A small image classifier, trained from scratch.
Model: arch preact_resnet, norm groupnorm, activation relu, widths [64, 128, 256, 512].
Training: muon at rate 0.0018, 11200 steps, batches of 128, held-out accuracy 36%.
Data: trained on crops of objects in photos (Visual Genome), 61751 training examples, 23.2 epochs.
Rows from block 13, named by matrix and row number. Rows with one number belong to one channel. Each number is 500 + 25 x the weight over its row's rms, rounded and kept within 0 to 999. All counts start at 0. Numbers have three digits each. After the name is the row's rms in percent of the matrix's.
# convs0: first 3x3 conv (model.blocks.13.convs.0.weight, 256x256x3x3, standardized in use), inputs 0-6, a 3x3 kernel for each
# convs1: second 3x3 conv (model.blocks.13.convs.1.weight, 256x256x3x3, standardized in use, transposed), outputs 0-6, a 3x3 kernel for each
convs0.143 104:488502491518522503508507537495463487492464465495540475502486497497501509588536507535501502522503496490492499506467471509492488460469497478515498471470481527488487486479520460502502488508477
convs0.144 093:509496448483522510477478505468534516430507537463513538470486484544516525514517483558507511526469471509473500509515494506507481466510472447497486511548523483512490502512534526573514541531472
convs0.145 099:521510513503497506467480493541522466491505450505471455505494499550541520489482515482478477475462498518520500516496465493485454530512473470482524486518503467511483510489496492479515471473495
convs0.146 095:470502498490465470546486468502519463496502495475502502506501491530535513539519494500533496522544503543580531517517480524497452515493473547553501530526500538516488480516511466501494521501487
convs0.147 107:508477500491492500509528507545583513518547487505534499484492526494503500494511501449489511469491481458458475478506496474511490487524497518560552527519513474487483491502500480508512495537498
convs0.148 096:499475504489436491515474491491538480469501496535520513547540531494507523509512521449487474468502558482482544498526479508492484507508504498449414494468472510495447524494455491490466517500450
convs0.149 105:489496505485521498431548488458496514479456503475430463544522497504452470497487440506458495457472496503500449509484502514476513484460475505537522497507486519505472547521514506511520478517461
convs0.150 105:489494466519508480498504468470455498499502532494538500512505512506488530531466504495487484466469491475458459508500497489522507468492506520535514499572548512559510517501524506514493509490473
convs0.151 101:523493464485517494496515513483505483497514531528537523503503515501521520545495488492514481509475454546488500508514529485511515473482465485507479563559506525511499459505527554552517530524506
convs0.152 100:482528487501510475480500501499473483510505514492477523482500517475490516456500480498497523496537499538544485519495494513506509509496506494479492497506512461497520506509454514503477502486537
convs0.153 105:512492462534495501495539509459483517466508479489521505491484480479487479488489487451481472568527525542516529490497486475461444501502452474455495494487463517475473491494503493459492500472514
convs0.154 096:506499493523548522511510508477550514497550497477489499522499535509487484517464480545535486499492516490524542520478450489478435508483477494484512531535505480501467542510501509482495517487508
convs0.155 093:455503484520536479510539506512475481509514548508508555468462474511467476503485524465460479483480503448502498535525473539549484505541515477480501500553529490535528441508513482509510490512503
convs0.156 103:474495484468536496466516497459484532507544514495551515461484503453460477505549536493493497472495499483504546481499530468503486495533501500499491485462471543495493519486513522498513482477495
convs0.157 100:488483470493470497505457457499502466526505476556477471541498473523525479516507479545504546546503494555535496540521527545525533544490502545487503534543514506515506482513462501514481467486482
convs0.158 094:520481573529523554502544543514535448534527465537467498523541514497456487539488467497540492536548530508499497524518484509532471497504504498526468521526519515528530513461494506453504523494507
convs0.159 091:530515476511511489526508509472481476444507487461534460471451526530534489528520455497489541460514528517509479528496512529495530546523495526516510518494496478478475544500505491532488496511490
convs0.160 099:477495469506510468495499497485517513517495483543459487487489517529556529511524505531546519486544523459460520499530478502554522495504535498484540514497501557529479461486510514477498525506490
convs0.161 099:532500511549493492517512490468534477494530491572544522492489490496473508463494498519518437512528487472509506478526486482517499487510520500527485478474477441449490472559487472530467507472478
convs0.162 095:492533536489472546496470505522523551493520520483527497496477509509501482481475489455480497530501504518496491506497572511493542524470496542535551534525539536509517517490485511496545521505526
convs0.163 103:484545532501488504515494491494542563484558533498516496522477493503510548477506505502498497548536496515530485490501487531524493521508495507511542508550534504559546524510544502541518492515463
convs0.164 097:506485494487515510485551529496497518537570583551506559515516504552539562520553530530513478460468508459470499468461460479459468461451479501509543477493485453470484477496518497524528529543485
convs0.165 092:453484473474523468527535456497490491499482521479491490451424477527477456494521473507471502538508489488459516504483504511479506499486512491498518467486509524536516451512536455534500524531450
convs0.166 092:510546497502482482543500508488483477493550549497531509523502526515537525516520523513523489480532538521528513527485508489494498495480512523535485498520483475541486509553498456519474462490455
convs0.167 101:490489485512519488503497484499454482520521511515509506500510515535537527552526542486458482489467490465460490495505483516519488512541506484488530502462479471453487511486516494511503491547507
convs0.168 094:512513480509485473545496500479478525509504555507480526486506470479507526473454499522508471508525460521528517498474505507508513527516481442472503498522543527474521520500456530503495520466499
convs0.169 101:464473474479527511504500537467516490481457482532454505485500482464524497496504502537495528541533501488506479516545532512515483494513490493503515496522489416416476472469500507482489497522507
convs0.170 101:490494488449499454489535508497481497500463511466506543534529549538512499508505535500517520468527505557549512473535525511547515510535517555560522538560543507500492506490493517535515507521479
convs0.171 102:478498516512492506494476484472495543474544545482534517464478489519470498474456476475494500523513550454501527532569495543577524570572512491511525535518508490472480490486520498505509508546530
convs0.172 109:494557534466512494479493466534495483536506496519499492512498501506535520483528523509529549514545500526523489484492470533527503527531501458456472483514492450493462493460486465503493487513478
convs0.173 111:524448510516481456521500468523514505543522474533498503508502528486496524490478508490478518505537478528534500509536530524529527522510483481525492481531487500535508517510506495495508473505503
convs0.174 096:490485518512470523497478469465507457472500519494480511487495508521512467494503462496465521505520503477519480470504480477492516474497513480484509498467512446461494514481485507451537492477591
convs0.175 110:525535556485494484491490470520495492477491483487523493476525489509515475498494485505491510499532502508493522509536469502519450510505462512475496498467529465458510486529528481460521500509541
convs0.176 100:477479508473502544511478464492526453513521494483512544488512507474536492477506504487490471484477477498533500483463479477458508490481480528551530476482497463487459484504501524516525531552554
convs0.177 102:457467499491489495516481533498493494501462522520510505481508505493487505452494514514502484508530545522492561472518509495503482522517481473506509465500522496483464515494502500515500461512466
convs0.178 100:505505515515511516527541556510510463502529498548544494508487474487454483485483504566550530530511519514490516516495496511506535520497529530489489540513532525480485511502499515495510509452495
convs0.179 095:500510529465481546484488483495525551536537531476499471446467502474473482471488486513534506539556517509503539511459498534492467509511514515517528542543555510524517503450529514512507499503515
convs0.180 094:539505463493501480509449475486514451506488479512545497541509492486511540585525510494518484522552464510546519499475457527518506558558528506514468468522526457513506522456476463473514501497493
convs0.181 103:489488485497499474514490524473461491544523514504522530497534534485478493462445488530534488493536511497501490498468471485451470486467508481504503548536485541531501435483471471517503452507505
convs0.182 102:500512510508538496531538495511490488510531497529530514483503514491486482489498525499521500505482464499487456510512468502534519500536504515534510493529520492482479517505469477441468492487517
convs0.183 091:506492495493514513485498484470455511475501500525538502511488471494491461505490503505526525466438472483516526485494499493502521538510537467500525505498482489492491488506502472507507484522536
convs0.184 106:458514486471518473482484493469485472469479500467515465491517519484493519466472481516500507477502552504501506453453464486497467522526469523528529503555543481498511480490486490495481494486487
convs0.185 098:508524496512523455462501496540518539498479515484468526524543531491530505475512538505511526453505501479516481490529533467478522505487524517524447496535504498501494502513527507496517520491457
convs0.186 094:548504484537498525490488495504508453501550460534489473509520483545545547530503503508483463467475508533486482524510484503540515497535531448463464479547500532516500511522526521538532511530526
convs0.187 109:493495497524513487508471458486549495515555498485511515520498472525501489493481470517511484480505479531540481486511503514506511534503508482500499549528496512481471525477474513490492467479509
convs0.188 108:541511507492529492479487481492526500498502516489511524535502490509526522504523510460506480503468468532497504516529513495506518482484489532521554514510546508530518483486471489526495510519519
convs0.189 094:503501545463497537498520505488502507457491523515535507512495498487481484494500471484510525485508502474473506498482468519485500516495503508526544518512556517502492473501464471479491500477491
convs0.190 103:494523513456523542460517541470484507509483506547476473515489475481464485481498516496530537504539489488512524491530510498526517490470492466525463484543469480551474482525435484522490500526512
convs0.191 099:506521496478513476514474483520520478522510501486495511482525508509516488477497485528516534531520527512507512471473477477525483457533492508560505486516474493475465462455484491476504467486493
convs0.192 095:496499558520522529510500473521560475515543476527506475508489493517538533527520517492504531464509529520534548547508446537538472525495463470475485491487508515520540492527477449516471462484453
convs0.193 096:498525552478484550468491501503468499453465501452453506491503527524517519501505534523519503505476521509470513461454490431447498473492522479456463520516501534471492468449533506508505486498550
convs0.194 094:470456483468512470493515489496559530518523527502490514482494516498520516508485506516538508536514528460524538481504522513514494503543478494516493506517479483486478492473487494545495494507503
convs0.195 095:500500502467484502502492493521499501542526495490516503477499502476490476497505523517480495486472506454476467484499511468488516476491543507465512503502504498531511535497529487517524457519505
convs0.196 096:497490508499470505533492510480464489498475503462484557525519556534503498508491459541521509513492525519527521488490475497495493492497475444497520460493525481508565489497483527503463506500497
convs0.197 089:448492513512531481504510491498528507488531481511540493488557591500500515466497492479500513486472481495518490508527500503503497508487447490524508547532494513515498481516513491499484476465488
convs0.198 107:516586518498528528500468494477492491500495524495507538494486481490501502496514520451475519505495502454479514485478504488469486480469482477461446512514502502505508515505495512513531511523515
convs0.199 096:557518498532511481543507487485550462493510484499500475535503481454478480510473471534529484576581475490540450551533508522531506493482480488489464506493461458464514497518518478540514502467526
convs0.200 095:464522526496488529481486482506536510532597523487515509508509504487506506462498510436493473483499517485498485501484533503478498498523500479500529451458472451478451500503508499513530485519526
convs0.201 106:515497510465481531486481509477530500499503471455480488507491521520504512521517525489488501506509512542534520525508495522515509514534530431525546451459479497485507511495512469456477459484516
convs0.202 096:517521494525494503536463470453495507433493474481517472494503530484488502496507517498508516497510498455499528468504496488520472504527471477475483499494523522490525506510481525529494566497536
convs0.203 101:515503505504523518524537514492525517547505506559502452502489472521516479512476485458474489510513504493521514487511529489495537539515499491497475535523518478504517467503499503528547508507526
convs0.204 101:459476498511478494503495479503492454497470460513497478444444451540512493512491487468471443518497483540495510489501511505503512534520511496482505460493519475421444490475503478496494501524507
convs0.205 116:504493474470523475489481451492469533496498539522514520483478503467495517501501506484483453530476444438488462507454433519477467517495526499485488463472473438470497511521467498493511473451499
convs0.206 094:501516448500514488520517526515505518514503473534534479504522492479500494456492453527495469481467462517525489538526476533543511498493508504520465493526561496487500512503486454516525448493467
convs0.207 101:496552489479500457482467465481540500547510510532491497500515497476510534500529496506489498506544481476522534496498484478506508458513477535491489521531496486482499537505487499503473481524506
convs0.208 098:526522497540530523544512541502505512484476492474504509571539507477498485486467466492518480455470479451462463486489485487493479470457481493553528473487472466471437510484495472526503504510475
convs0.209 101:488444515509495521565556556523486520539513522534504504480473478511500497526526502542491491553529490520485488489486487478518509477508513503526504558538471535501463531534520489536545534540510
convs0.210 101:482534492517518477503471476511505484500518484480535465507492472476484474484492455522479489520498451555506505479485478481471499494463519516528540479510475539525502517504490487510502530522520
convs0.211 102:523495474535516468504511515499525501465514502507512473462465459475470465500483446513477489516496488477475498475448460516468476530474480521478468512488499520539505468466504474493502491499485
convs0.212 104:478484513482470492481487485532532517491500530495482490519508514469469496499493486551523482499498503517516480476498470532550516461486514501502480506503490530512489462519515505494477496500464
convs0.213 101:512520491510572507456500501503477508480476511484505499509475482504480510501495496502497489449489538478487524467494472494517498491523512496513492479473470441469497478490540477489526503505485
convs0.214 097:525488536519506512538520549508528469477493500490519481491473488519487486474479494480486525473504517471526475522440510503446471468468468499474498521497568501518545499492473470471452455489430
convs0.215 100:477524503468479490451497515504503528501517535518490531479497488502496504491487475525548498513523528496499496518519517524496514498492510521528492475492501485451461497506482521521524492506510
convs0.216 101:493545495471518504491508488527526482548515509506500535514540528519521514483480486525514451539500494496490525521509461516531504508506532484476506497523486470510487468524483497526481498508461
convs0.217 108:470506494502486505485554526520521503526516466500477470519495541523492517516491481470465492482487484496447475502521490484509498485531541490511481492506515479473499510504497479519513476513484
convs0.218 105:516524540520498485512510482504510456493483452521463508515544506518546499487526506512540493465478530480518522502527498486503485503462449447502512514502535534525518519507545450512536470507525
convs0.219 097:468531504529510485501515460516528466489537527482506508533527491515532504499503541468487509502505507480485522454500507481508492461479499484507472482486469482502468475492491513515478491536528
convs0.220 095:506468492532494507496514506465459470448481525485493531479507510466480467461492482519521474507523495480498472540516476511525504525546534471502517505522519497504502474527522494524532522515493
convs0.221 098:513482541498460535452483506495463486491506475503499453494480493498505493481531487481506498482480500531502479472485496473499505495514511449453474468502512437461476503457455517512501501514476
convs0.222 099:474522507490518530469472506508511482506517503505460495508499498493476482451464472516499513521505518503518528483489534492457522488441479538462479590510512562491461480454495535479510484455508
convs0.223 097:511517484494500460488466486491472490550495499497435489487483506506475472555521506457492528463487487502478467520484504515490517534503533471450491483473493459455488525504521494498539463479542
convs0.224 083:503518539490500539528478511543498494498488471490529517469451513517518527506507486488488481482480494478525504477520496485539505518578514450469517431439485472439457502503524482511483494486504
convs0.225 104:516463449515513481463487474537532495519469521456479509475482485470485483494466473524491488506563505471500505509491448500479436486478469535494474544512497500509519520490496535483579514510574
convs0.226 109:507468520488439476485513500477514492494492507499484525484505509492510496443492518473511478494531560450483517484457489533481520491469485516508519500518541511513508490474499525485515515524527
convs0.227 095:525500487534507553511509518528485447492473538475470496496499493478476506481492488500504485499511515483500498478459486505526507512543541572526509494477487500496475495540475512504482512497515
convs0.228 104:531489528523492530520526549521505486547498491536522518478497500494513537456499501469480468505499474552508513523514510560531511548574501512509515545563566524543515479480498498474470492498531
convs0.229 094:513520521503457494504478515527490490550517494504523527505484497527543507485472468502496529515489501507466483522540491537518507551493502490474435479535510471466527505482476462506495468491463
convs0.230 102:513519506520519529526514516486550503517531531540529477495508484481474497486511545490479468454473466499476475514516455486514471481485461489499502515514501494511498498538515501523488509474514
convs0.231 101:456501564485505531480503524484513558498512512491546540448483496466491497461547539518499508490521529484501513530544525503517499471495500478477437516494464460471457464477466482495477488487513
convs0.232 099:485487521474482521454500544515476505531517491558541515534527523523497519492514522493503492476480502464444507518476474475446453500487505529532515497516524500502515489453490522521514539563508
convs0.233 102:488525512524523501515503523505451490564490508570505474511468494570528494520503452497528481490517454519514439498530491477512527496483513513476506506482480452514534503489450495490509493482529
convs0.234 103:508535533491501552492491503470496505479490490508515479495510512526494508454467458441470500522508475498503482518525516544561509505517489501458524452461489494486444494507538477503516472486504
convs0.235 098:481499475504493503529503496517491478530520531502521513517515492501540541525533546473443512469480542513506550534540528518527522483445464518511523433470514484495572463506553447506549465514502
convs0.236 095:483491496506502490481503479486470485501490450488529466487429457495464523489496524451505486519512491525510502505501461524516502519481479503489537498479528488511511476491516484518516494529504
convs0.237 100:502500497515491529525540513528489509516526471553528479483507514512444502544521541515536486492527504498507467525517526505481478496499484460489491507477479501489492499496498503488471559505498
convs0.238 087:523498461477523512482496499488517492517508455495492451524506482536504488470468479482482503552501475515523490513480506543505515546492502492491488519491421484509531467495490484515480467487502
convs0.239 101:544492524555491502521523521504500474502501517530514493502511499496503515498523509508480501513559515489521478455509506450505504515483480477496521480537505504491509472495485491495471502466476
convs0.240 098:510485469543522529490503514482550495493489460495460460498482480469477478512508499501521526528497520493496516507537571494526555464472493456508526458471478464492491449469491470474535472532534
convs1.143 093:493511511470478489474478498509505493515512487493474466537522516473483478510507526494515510516527514484513528433430446496496491487467476498504506496508492465472473539537517524532516511513516
convs1.144 085:535507512565541525537538526485498475497507470484492489503503493491505509506511521504498523505476501493476502484480479487499489495484482431436448459450465452435446552528531556521523540516537
convs1.145 088:526506535545526524596576538451453455477472480466474490558541533532530545545560572504495495498490487526512515529514527557551567543543564473487471503492461492487485542532519529530485485492477
convs1.146 112:506475511489468511473461490506499488491500497496510506486480494500499502526533541497514510493494496500501499484472471523514488496489464528532515534553529535560531526514489524496491512503500
convs1.147 082:513506497469450487506482518478496481480524500469504479501476492497481491513488497493467487495472494495465473502518514531550547512521531495495502519525521496513507533545511505515502511509507
convs1.148 088:523532541516503514518516526476492474494497499474490481526499513517496485508506489511501510456469487452467481471496495515544537481515510472477468502514495497498491525512505505482498521502508
convs1.149 088:504480497494500513521560547468483480479497498493495493548566529517520490528515494479512491463489472495502483490496497507508496505494483499493480527513498516508499513495491523499474530487475
convs1.150 112:502504515483489503481490522505515516522521498532516502519512514488475478478461473465477484486482492486485489488472460496493488501509498493507519512542551495522536514489504501483489489485479
convs1.151 089:531510527504493519507473490481477465501491467493488482511499507501492499505499494475499518457495506477509517512499493518506498512501474464472491480487498452473483508484489497470493481478495
convs1.152 109:549527501538511502486468494467488481486510497498533523470495514479496500497519507534518486515490465538528494506542553506538551497515511482490478483474461495490463487509501481511507477498498
convs1.153 123:496489485510495499530535536498483477524494474535512507490503526484488502527519523506493509499516488492497492483491486474486499475475485497478484505495494512508491497481503479488499455475493
convs1.154 105:476484496501473501518482504485506507513529508531520492534537540522519491507507491463472465475476469498519496496513513513519515499497501483477465504505489495494487541527497530510488529499495
convs1.155 088:475477492483495491515514530509501487493482492494478478496486486502492484517513499507515487507507486485487475494510504510517507509514482530543538520515498497495485532543517509516533492502513
convs1.156 089:507509526512523522534536534525529517536542530511521496490486499500491499486478493526497488544542531570562526469484493492494510532534544484491490504506514515519503484477476488471489486483488
convs1.157 100:463499494466500485455490506529496509535493520517493515516505504505509481510513492517507498504509516532531552493498487501489477483471463484492455485492472505501498496505493507496473512492490
convs1.158 101:468470509466480510478486524497489474506520522508517486531522502499464458549521511497504514488499517488513516496516529500507516475487491492503470500516483482509481490509508478505498497509493
convs1.159 093:464448456459445475473462491490502502524539516506530513495496494457450455481469464529522523528501507546538507488476475492505498487509502497476469522506503513523526533523531511507526535531533
convs1.160 083:539524538513505529528509527506486485513484501486491503498504481495508500540539534484470481490491495477497476528498520500475511499474507503516513496497480492488477498478487512494497519516509
convs1.161 101:521477490502459452524493490506511489499532508495510497493471490473462479491491489505502506485503514485506527491498489506476478497481489491496516502506519490492510507525530538546543521528519
convs1.162 096:484489493501493502528523531500509487500511508490488501524504497537512502564535521528522511483493478510506480495506482500516500484523531489497514476473525473473505503506491485506489488491501
convs1.163 104:463472494454466489496496506524530509527540519509519492502483482490470466512488490473479480481497495502512497514524528541527539519484508526537519511520500515509486498469480505472477523487498
convs1.164 109:485516535502530528516535520498504491511498495508490486536525516482474517470453495491477485492483500497511516496509503500513487490522495497482474522507499497493490482477495490477501488471517
convs1.165 099:518513490516518484546560536467486459516519475509513484519507500481501500496504516510507519507526531511526542533513488543513488517497486468478484487504492478491509496487512512482508536513526
convs1.166 077:500466484486452474469437484513532519519532518523549516495489508508487496513517495485485488485495493469496472501477477497488490481463472483497507503511517487498489527514500542488509539507529
convs1.167 119:479484495475469479474461478522518513520535513502517492516488489482466457486484473500513497464485463486496481514515532514521537497510521498500486521519510512518517509502473467471461471492455
convs1.168 089:505502506511481503505496524518498500516510505504488495475459467463431443515501511491514500490518511496514508517491495502469482498467462489522503513547531499516514494488469499487473518516507
convs1.169 096:542500494537491483533505501491494482518508510509522516526516513528499492507499483480483469505503496525535527502497524516492530513486524478490489472492488465491483524499478503486476504476464
convs1.170 104:506500523497516542506524545476481473468485482480497491491496491533541524513511525512523510521523506495498474520518522515525526510501494467472465501505496487507513511532528478478490452469491
convs1.171 103:497478499492488503499473507497508498521536512510530514497466466484464473496458460500489495473479476473486476531542548573587571555568536496514526522545546510527525499506507510504496512512504
convs1.172 108:537521513508491476498505488503500489510495489495493499522506496487488492524513515513493489518508496505506494505504476531513523502488501495499499505517518521520520489507516507515518510500500
convs1.173 100:486476502472451458475470473542537505533532510525505500493488500498487507502486497502507500474501497486513504492495496481501518499498518497507489524532505521518496514517549517526536507522523
convs1.174 093:544538526527502508533511505510483479542522509517503516492492537488465501533508519469461500498490544519515534494484479528525492527550517488497482508518501494502503512505519526523512510516507
convs1.175 105:514519529529511524522496511497498484485491482478472479509479495496474496526504521476485514507511514521524518456475501512533541475498511513513492504516486503513486463467513445464508474474503
convs1.176 097:503526535471501522458492505497487464507510486505510493492507506466459459489454466486497506478479495490494492477470458515521508502507497471470490506511538487495525491458523460442494471430497
convs1.177 098:488483484480490496510500500510501507529514508491489483488499502498485479495483516518525523512516510527544538541518505540537512530501494511509511514519510499503486473489516458467492475502508
convs1.178 117:481481490451452461459447481536524505549556534551543521496492512470465476481478476488505510496527516492528519513547500537569511518527490509508500533534512522527507516501505487478483482490497
convs1.179 089:478478493455463481497505542528515504532516500512507503481459491501478506519484504522507491513505487535533496511500495486509480465492473523505506521498501503501504510507516495487507482488523
convs1.180 085:518495538529500545533505529489509505485506497484491467528505506554515506548530506492523510490517503478482500468441438479461458486475464477499502489500510501499510509476470512479472533502499
convs1.181 104:472447461498468459486479479506519538528523513522517511461434463491471480496484495505509517488480469525515509504526521505510511487512512523512502526514492507518501467477450478476464510495493
convs1.182 103:498477473488447460507485510499502482521512504511512495481475501477480506492486492531517515544543544518505495503518479516541521508525514520518521515518503534538532504497496524492518504480509
convs1.183 106:491497476523526530523517525453469488467466475467453471519514539488477516473477491482480482483493478477492487487493498470481473460479459485475471484484480487502497474484510473489505475507541
convs1.184 095:500496496488488522494508558505514478509518492502498474515510514489483481492498489521517523495497500516530535508527526500502486491476460516509527516518533494486498498507525471471511478461516
convs1.185 085:535533536513502504489487509482468459487503486501486476550547552518511506527499494489492477487486494491502486443458464440428467461441459466491487498518518482488493504497516497503510498497507
convs1.186 099:540545539522510497541519510486461453510481469512505493523525514498486495512508508494493494492489487547585556444431482460467496485480491505487493474471478467484469527525503524510490531507488
convs1.187 106:511483482523476481531482492500499501515512518501492511485464470473456462504489493473486502475486487500502496548531539515512513495502513482478478498505497481483480480499480487491472508505477
convs1.188 102:485477495467479492461453463506508491538521513515503503510504509506506511503495513471471469457463467496483489485482470484488462477487472487494503516525545505517516534520510517520498502516521
convs1.189 094:523542522500537511497528514485479465501476466513496480527518519520491492523505511497500515494500502527513539521502504501495496502517506491481500489471506478458495502490499494470474493481488
convs1.190 093:536501512525493498513487518488490489505496514494499517485485499495478494503476504508489512502512530493505527494506493512530496523541516493494504517507510495493504474504518464496512510518500
convs1.191 128:530488498500458477506488503504501486498513482486507487487490484512509486521508491510501493503487477510509504521528538535531534511528534503512508508522515509516504510493489489478488478488486
convs1.192 108:494466490482450471490469498486496502494527519520531518504496462477466436485480464474494490465477480485509500476506491508534541486499526519536513513532497515524500478441433487465459504478477
convs1.193 097:532512532526506522523499522495504479526503480527496504525528527516502507511524539504517526507499515544548556494515466515532492490505502461481484476478480478480489495492493503484499510494497
convs1.194 099:500469490487475493493487494482499499503513500495510488469484497508507511521526517515509509523525534528539517497487496512516511522518492506504490512498494513515496516470496514478501516508512
convs1.195 103:485482480510501493519509511478480473485489483477491477470480496459457474486486493515518500520532503522534506481507501477513508459504484515505485506491486490486499509521505509529530501524516
convs1.196 087:480482468487486494519504518516500492525498495504493494507486492478479488491500501497502494496487478539509483557547549542522518539509501497479468491474461489491474509514486506509479520527516
convs1.197 087:530516504536516511543516521475501495480510482465490476506500497482500479498517486505489484506500488496495482503528512498519516492503513479478469464471472470470466534503496539506506534511524
convs1.198 104:521524549506511522506495493504493486492493482498496485548523534505487493510493490513503505500485498491471470536551533542559539524522500486474487488487497473466472529499522539515538541515518
convs1.199 097:538488488538494478515493488497524514492522509496532516497461470505454464517491494510511500495491499488504534503479503520507532529510536490507512498514514524522536515519495532521480548529490
convs1.200 114:523537540518537537537543536467456467486474483492493488530530511537531525540541537502494506501504512489495483450469472436478474470482477476469461474465468470461461535540559546536554534527542
convs1.201 135:498488483514512502505494476499503511506512520491507496529512502516511504527518511494492495483491503494523548484480504519511518505501507499523525502519523494509505470477494499500509524510499
convs1.202 112:534512528520488520532489521517508476522501490507478471521516519497488504537520533500481501489497509521538533493538489503542489486518477481500495489499499479485483506514510483486485480488474
convs1.203 091:486451490498490516532527539486500514464486487457497488523476463523491481539509518486498504474490495466493501496477496507479491525477495475478474485480482461471463522528544529504533550523538
convs1.204 128:471460457500503510495511524500517517501497509498492508480477473482486469477483479526522510494510505503517514475485512506518510463475472551546531531541535531538529515500493531518526491491502
convs1.205 108:465482495480487505464490491490510491506514488478497493475458460484456453486472480489474472460460470489503522507518526545539553560559562508520527511523532494497507495460471493444455521472487
convs1.206 080:530483519513487507497468494478506494492527521486525500520503508495452472510475463480489503479487482481482487505510529558559554529519516477494505497526532477499504518519493508484485511491504
convs1.207 094:493469487499445482509460502522528523518535528481506503502491484491454460505482479506515511473498507490516516484513499505545532504522496485497505508528537496510511521493494507484471520491477
convs1.208 086:453457498488483495485485515544520504532503498517514508483481508487473491502487507501506498505500486522517502500504486488499488508507492531541537544555549545551541493467492507496509491490512
convs1.209 108:461465477474495525471495516489477465509485486477487487524510507520517491536523507517539507471477476505501507489491466499500497465474495483477473482477475471470475524529537527535528513493477
convs1.210 093:500478487509482503501469478499501517508534525485511508509504492487485473508497473475494495475479466510507494494519547517551550498501517501518504500518502497509488529535504516522520510523523
convs1.211 090:491470483485479487499483491495520504504532525497509503523507495521514503495479474503529525488521529498520514483489473483500479457457442484487482502492490502492476529497491520522493510525508
convs1.212 086:507462494554499527565526531439460476467488503473486482501490500523514505550543517496531529480508511494507489470507534506535545501529508510509493527516499498497489510501500505492511511501515
convs1.213 086:502499529460455485476457492498505489518527482484501459495486505496480504487479512500482476538524502517525523456468452475506497484505500491494468530531510507519490502520509502504517481511514
convs1.214 083:472449470512476505517494516503522502522535511502523506489460453490451453512481484474489503473481489494505494504501508513520523488489506510529523497527519495504508490513470504512464526526489
convs1.215 098:501480488513491506508488524472478513499496525505523525498505522498506528501514517526525522513505522511496545503497492522530504512528508497502497502489492485488497513512497506499500520514511
convs1.216 093:500486488484495496498504509502534526513534524505526515513513507504498488546523523499525527472480505496476488506498477546518482514497462479467465498464462512492493458440472460449463496470466
convs1.217 107:516508504510517504511518505483491483491509497511508496513516511488483486499491505528518514507511482514528519492492501501501495513503498478498508474497499454475474489498514507505517513501501
convs1.218 106:532524540503523509489496490500487492516498490503495489526511511536517530544533547508484472520490466527522494464483454483514496473500502476476467495493471497491479477483488455459475465474501
convs1.219 096:504502484499488483489481484488512511517536516501524504512516510489493505490508520477482495486472496497507505496508489494510489488506498491486484512494480504504484492473469484475452529522494
convs1.220 091:506516545490514531496517537499498520487498512475479490485475488493469481495473489449474515450449473480457461491477461528493475550496478509521534496509513491499488510480480505464450511470464
convs1.221 087:500474497511495487520487480501510504496515496495513486488486510488487493502498502535511524513508523535532529518507523498525526500510530509528515514516517491488499505502493504507495503521491
convs1.222 101:523543515512515503516511502475472467503481479478476492509517523528552540555562561491491526483478510500482510467464465464473479496505518473474465485490476474480487490471473502487477512503497
convs1.223 093:518509490499494484475457481498506506543531520525526513493474477492476490488481495490482479482478453511504495490492492518493475499479461494508502501530516500521514501512507512520488505503475
convs1.224 107:499496497514490501513498518465470475488497471496502476526513501526507490503488488463458455471460475470480496497496499503506497507503497499508499491515501490515513472472486477484495509519497
convs1.225 101:485454478509483494518491515513519508507510512500517517505470484495453472534522515484495506491493490506494488491501517518501526505489514477476484473487488484500489488484490501477500487474478
convs1.226 119:457465462474458474508478507512515500527525519503499497480458484472442477512491497509511507515513528512527517490481475525514504511486480514525503524522510513519504498479481480467468474469475
convs1.227 086:488518514497497501502492493500518502488497493497499493528488500515492504546529536515516517510516517497501508491472465481481467477476463470489493478497493457463471493512515493482506507469504
convs1.228 123:464471475502499509501506512516509493511502488510503488504473479506475479518487502523515529483478479515504505542538502529529494486513475510508507495492500483475489465485518475489520489502501
convs1.229 080:513512535504479500517496527476480480487477469493506473510497509490467460498489473490510524473489498494512500478481475462481490483470484521544521544561530480499473497495490486493475493508486
convs1.230 112:511493483488463463499469471504532515510540510498544507493476467487462459495475458485484497503500497500496501502494525501491511481475479485498510507521530493505505500506477494517488504517480
convs1.231 091:531539554528536543525550536503477486510495504505497482491522536501507504508512495533532534522513503528522513518532493472487449466493479485491505499521525495514516521541562483505531471487501
convs1.232 113:521524532513523541529550558489514501502515503508509497519519523490485492498495500493484499480473470494492476489484503514494494516510492490490493455445465462455470500528523520525505502499496
convs1.233 103:500486502503475499481474511481507511482508497492516503513527554495498528490505525534531516492487487505504486494475485517514527484483499485492478472476465504512503550562530527530514523528521
convs1.234 105:485490508490480482479471477511502515502507500495512501514512515482479494498480499491486505491476498525512505528519508554548541530548550521527512515527513519519506456463489490475491500498491
convs1.235 082:519526508539520488532524504482486497485492481495502482515523512498483501487480488488503499493485463524500488555522543549528548550557558490477484511502498487476492505538537521538535496494509
convs1.236 102:498474502518505511526525523476496493503493481490501480522502514507500507544554525483520490476519503510544508452493501473521525458507506498500491502505495502505506563519487543503481518486478
convs1.237 096:455403465476439493486458519523525514518514508494502499505479483499475486491482479481496503499493505499498515541558511528551496482512473519521530526547530504519513492501487498491488500495488
convs1.238 094:519533543487473488515493481519531513537532529503508501533513486485489474526523511470463481497507499518541506508513529528540549508515515472471462503509486507511494522514506531514508504494503
convs1.239 101:507480485500439469514482498502497498509493499500492487502501514523499489536505484511525510520516496501504495496478507519514525527528536529534515545534513544540513496502497500486491515497498
convs1.240 088:524534542520506506506496495500502497507511491493474462531515535491492535518498528440466443473481455473478470546565531525528491464479462482485474474474475461461466499508524494496516487484509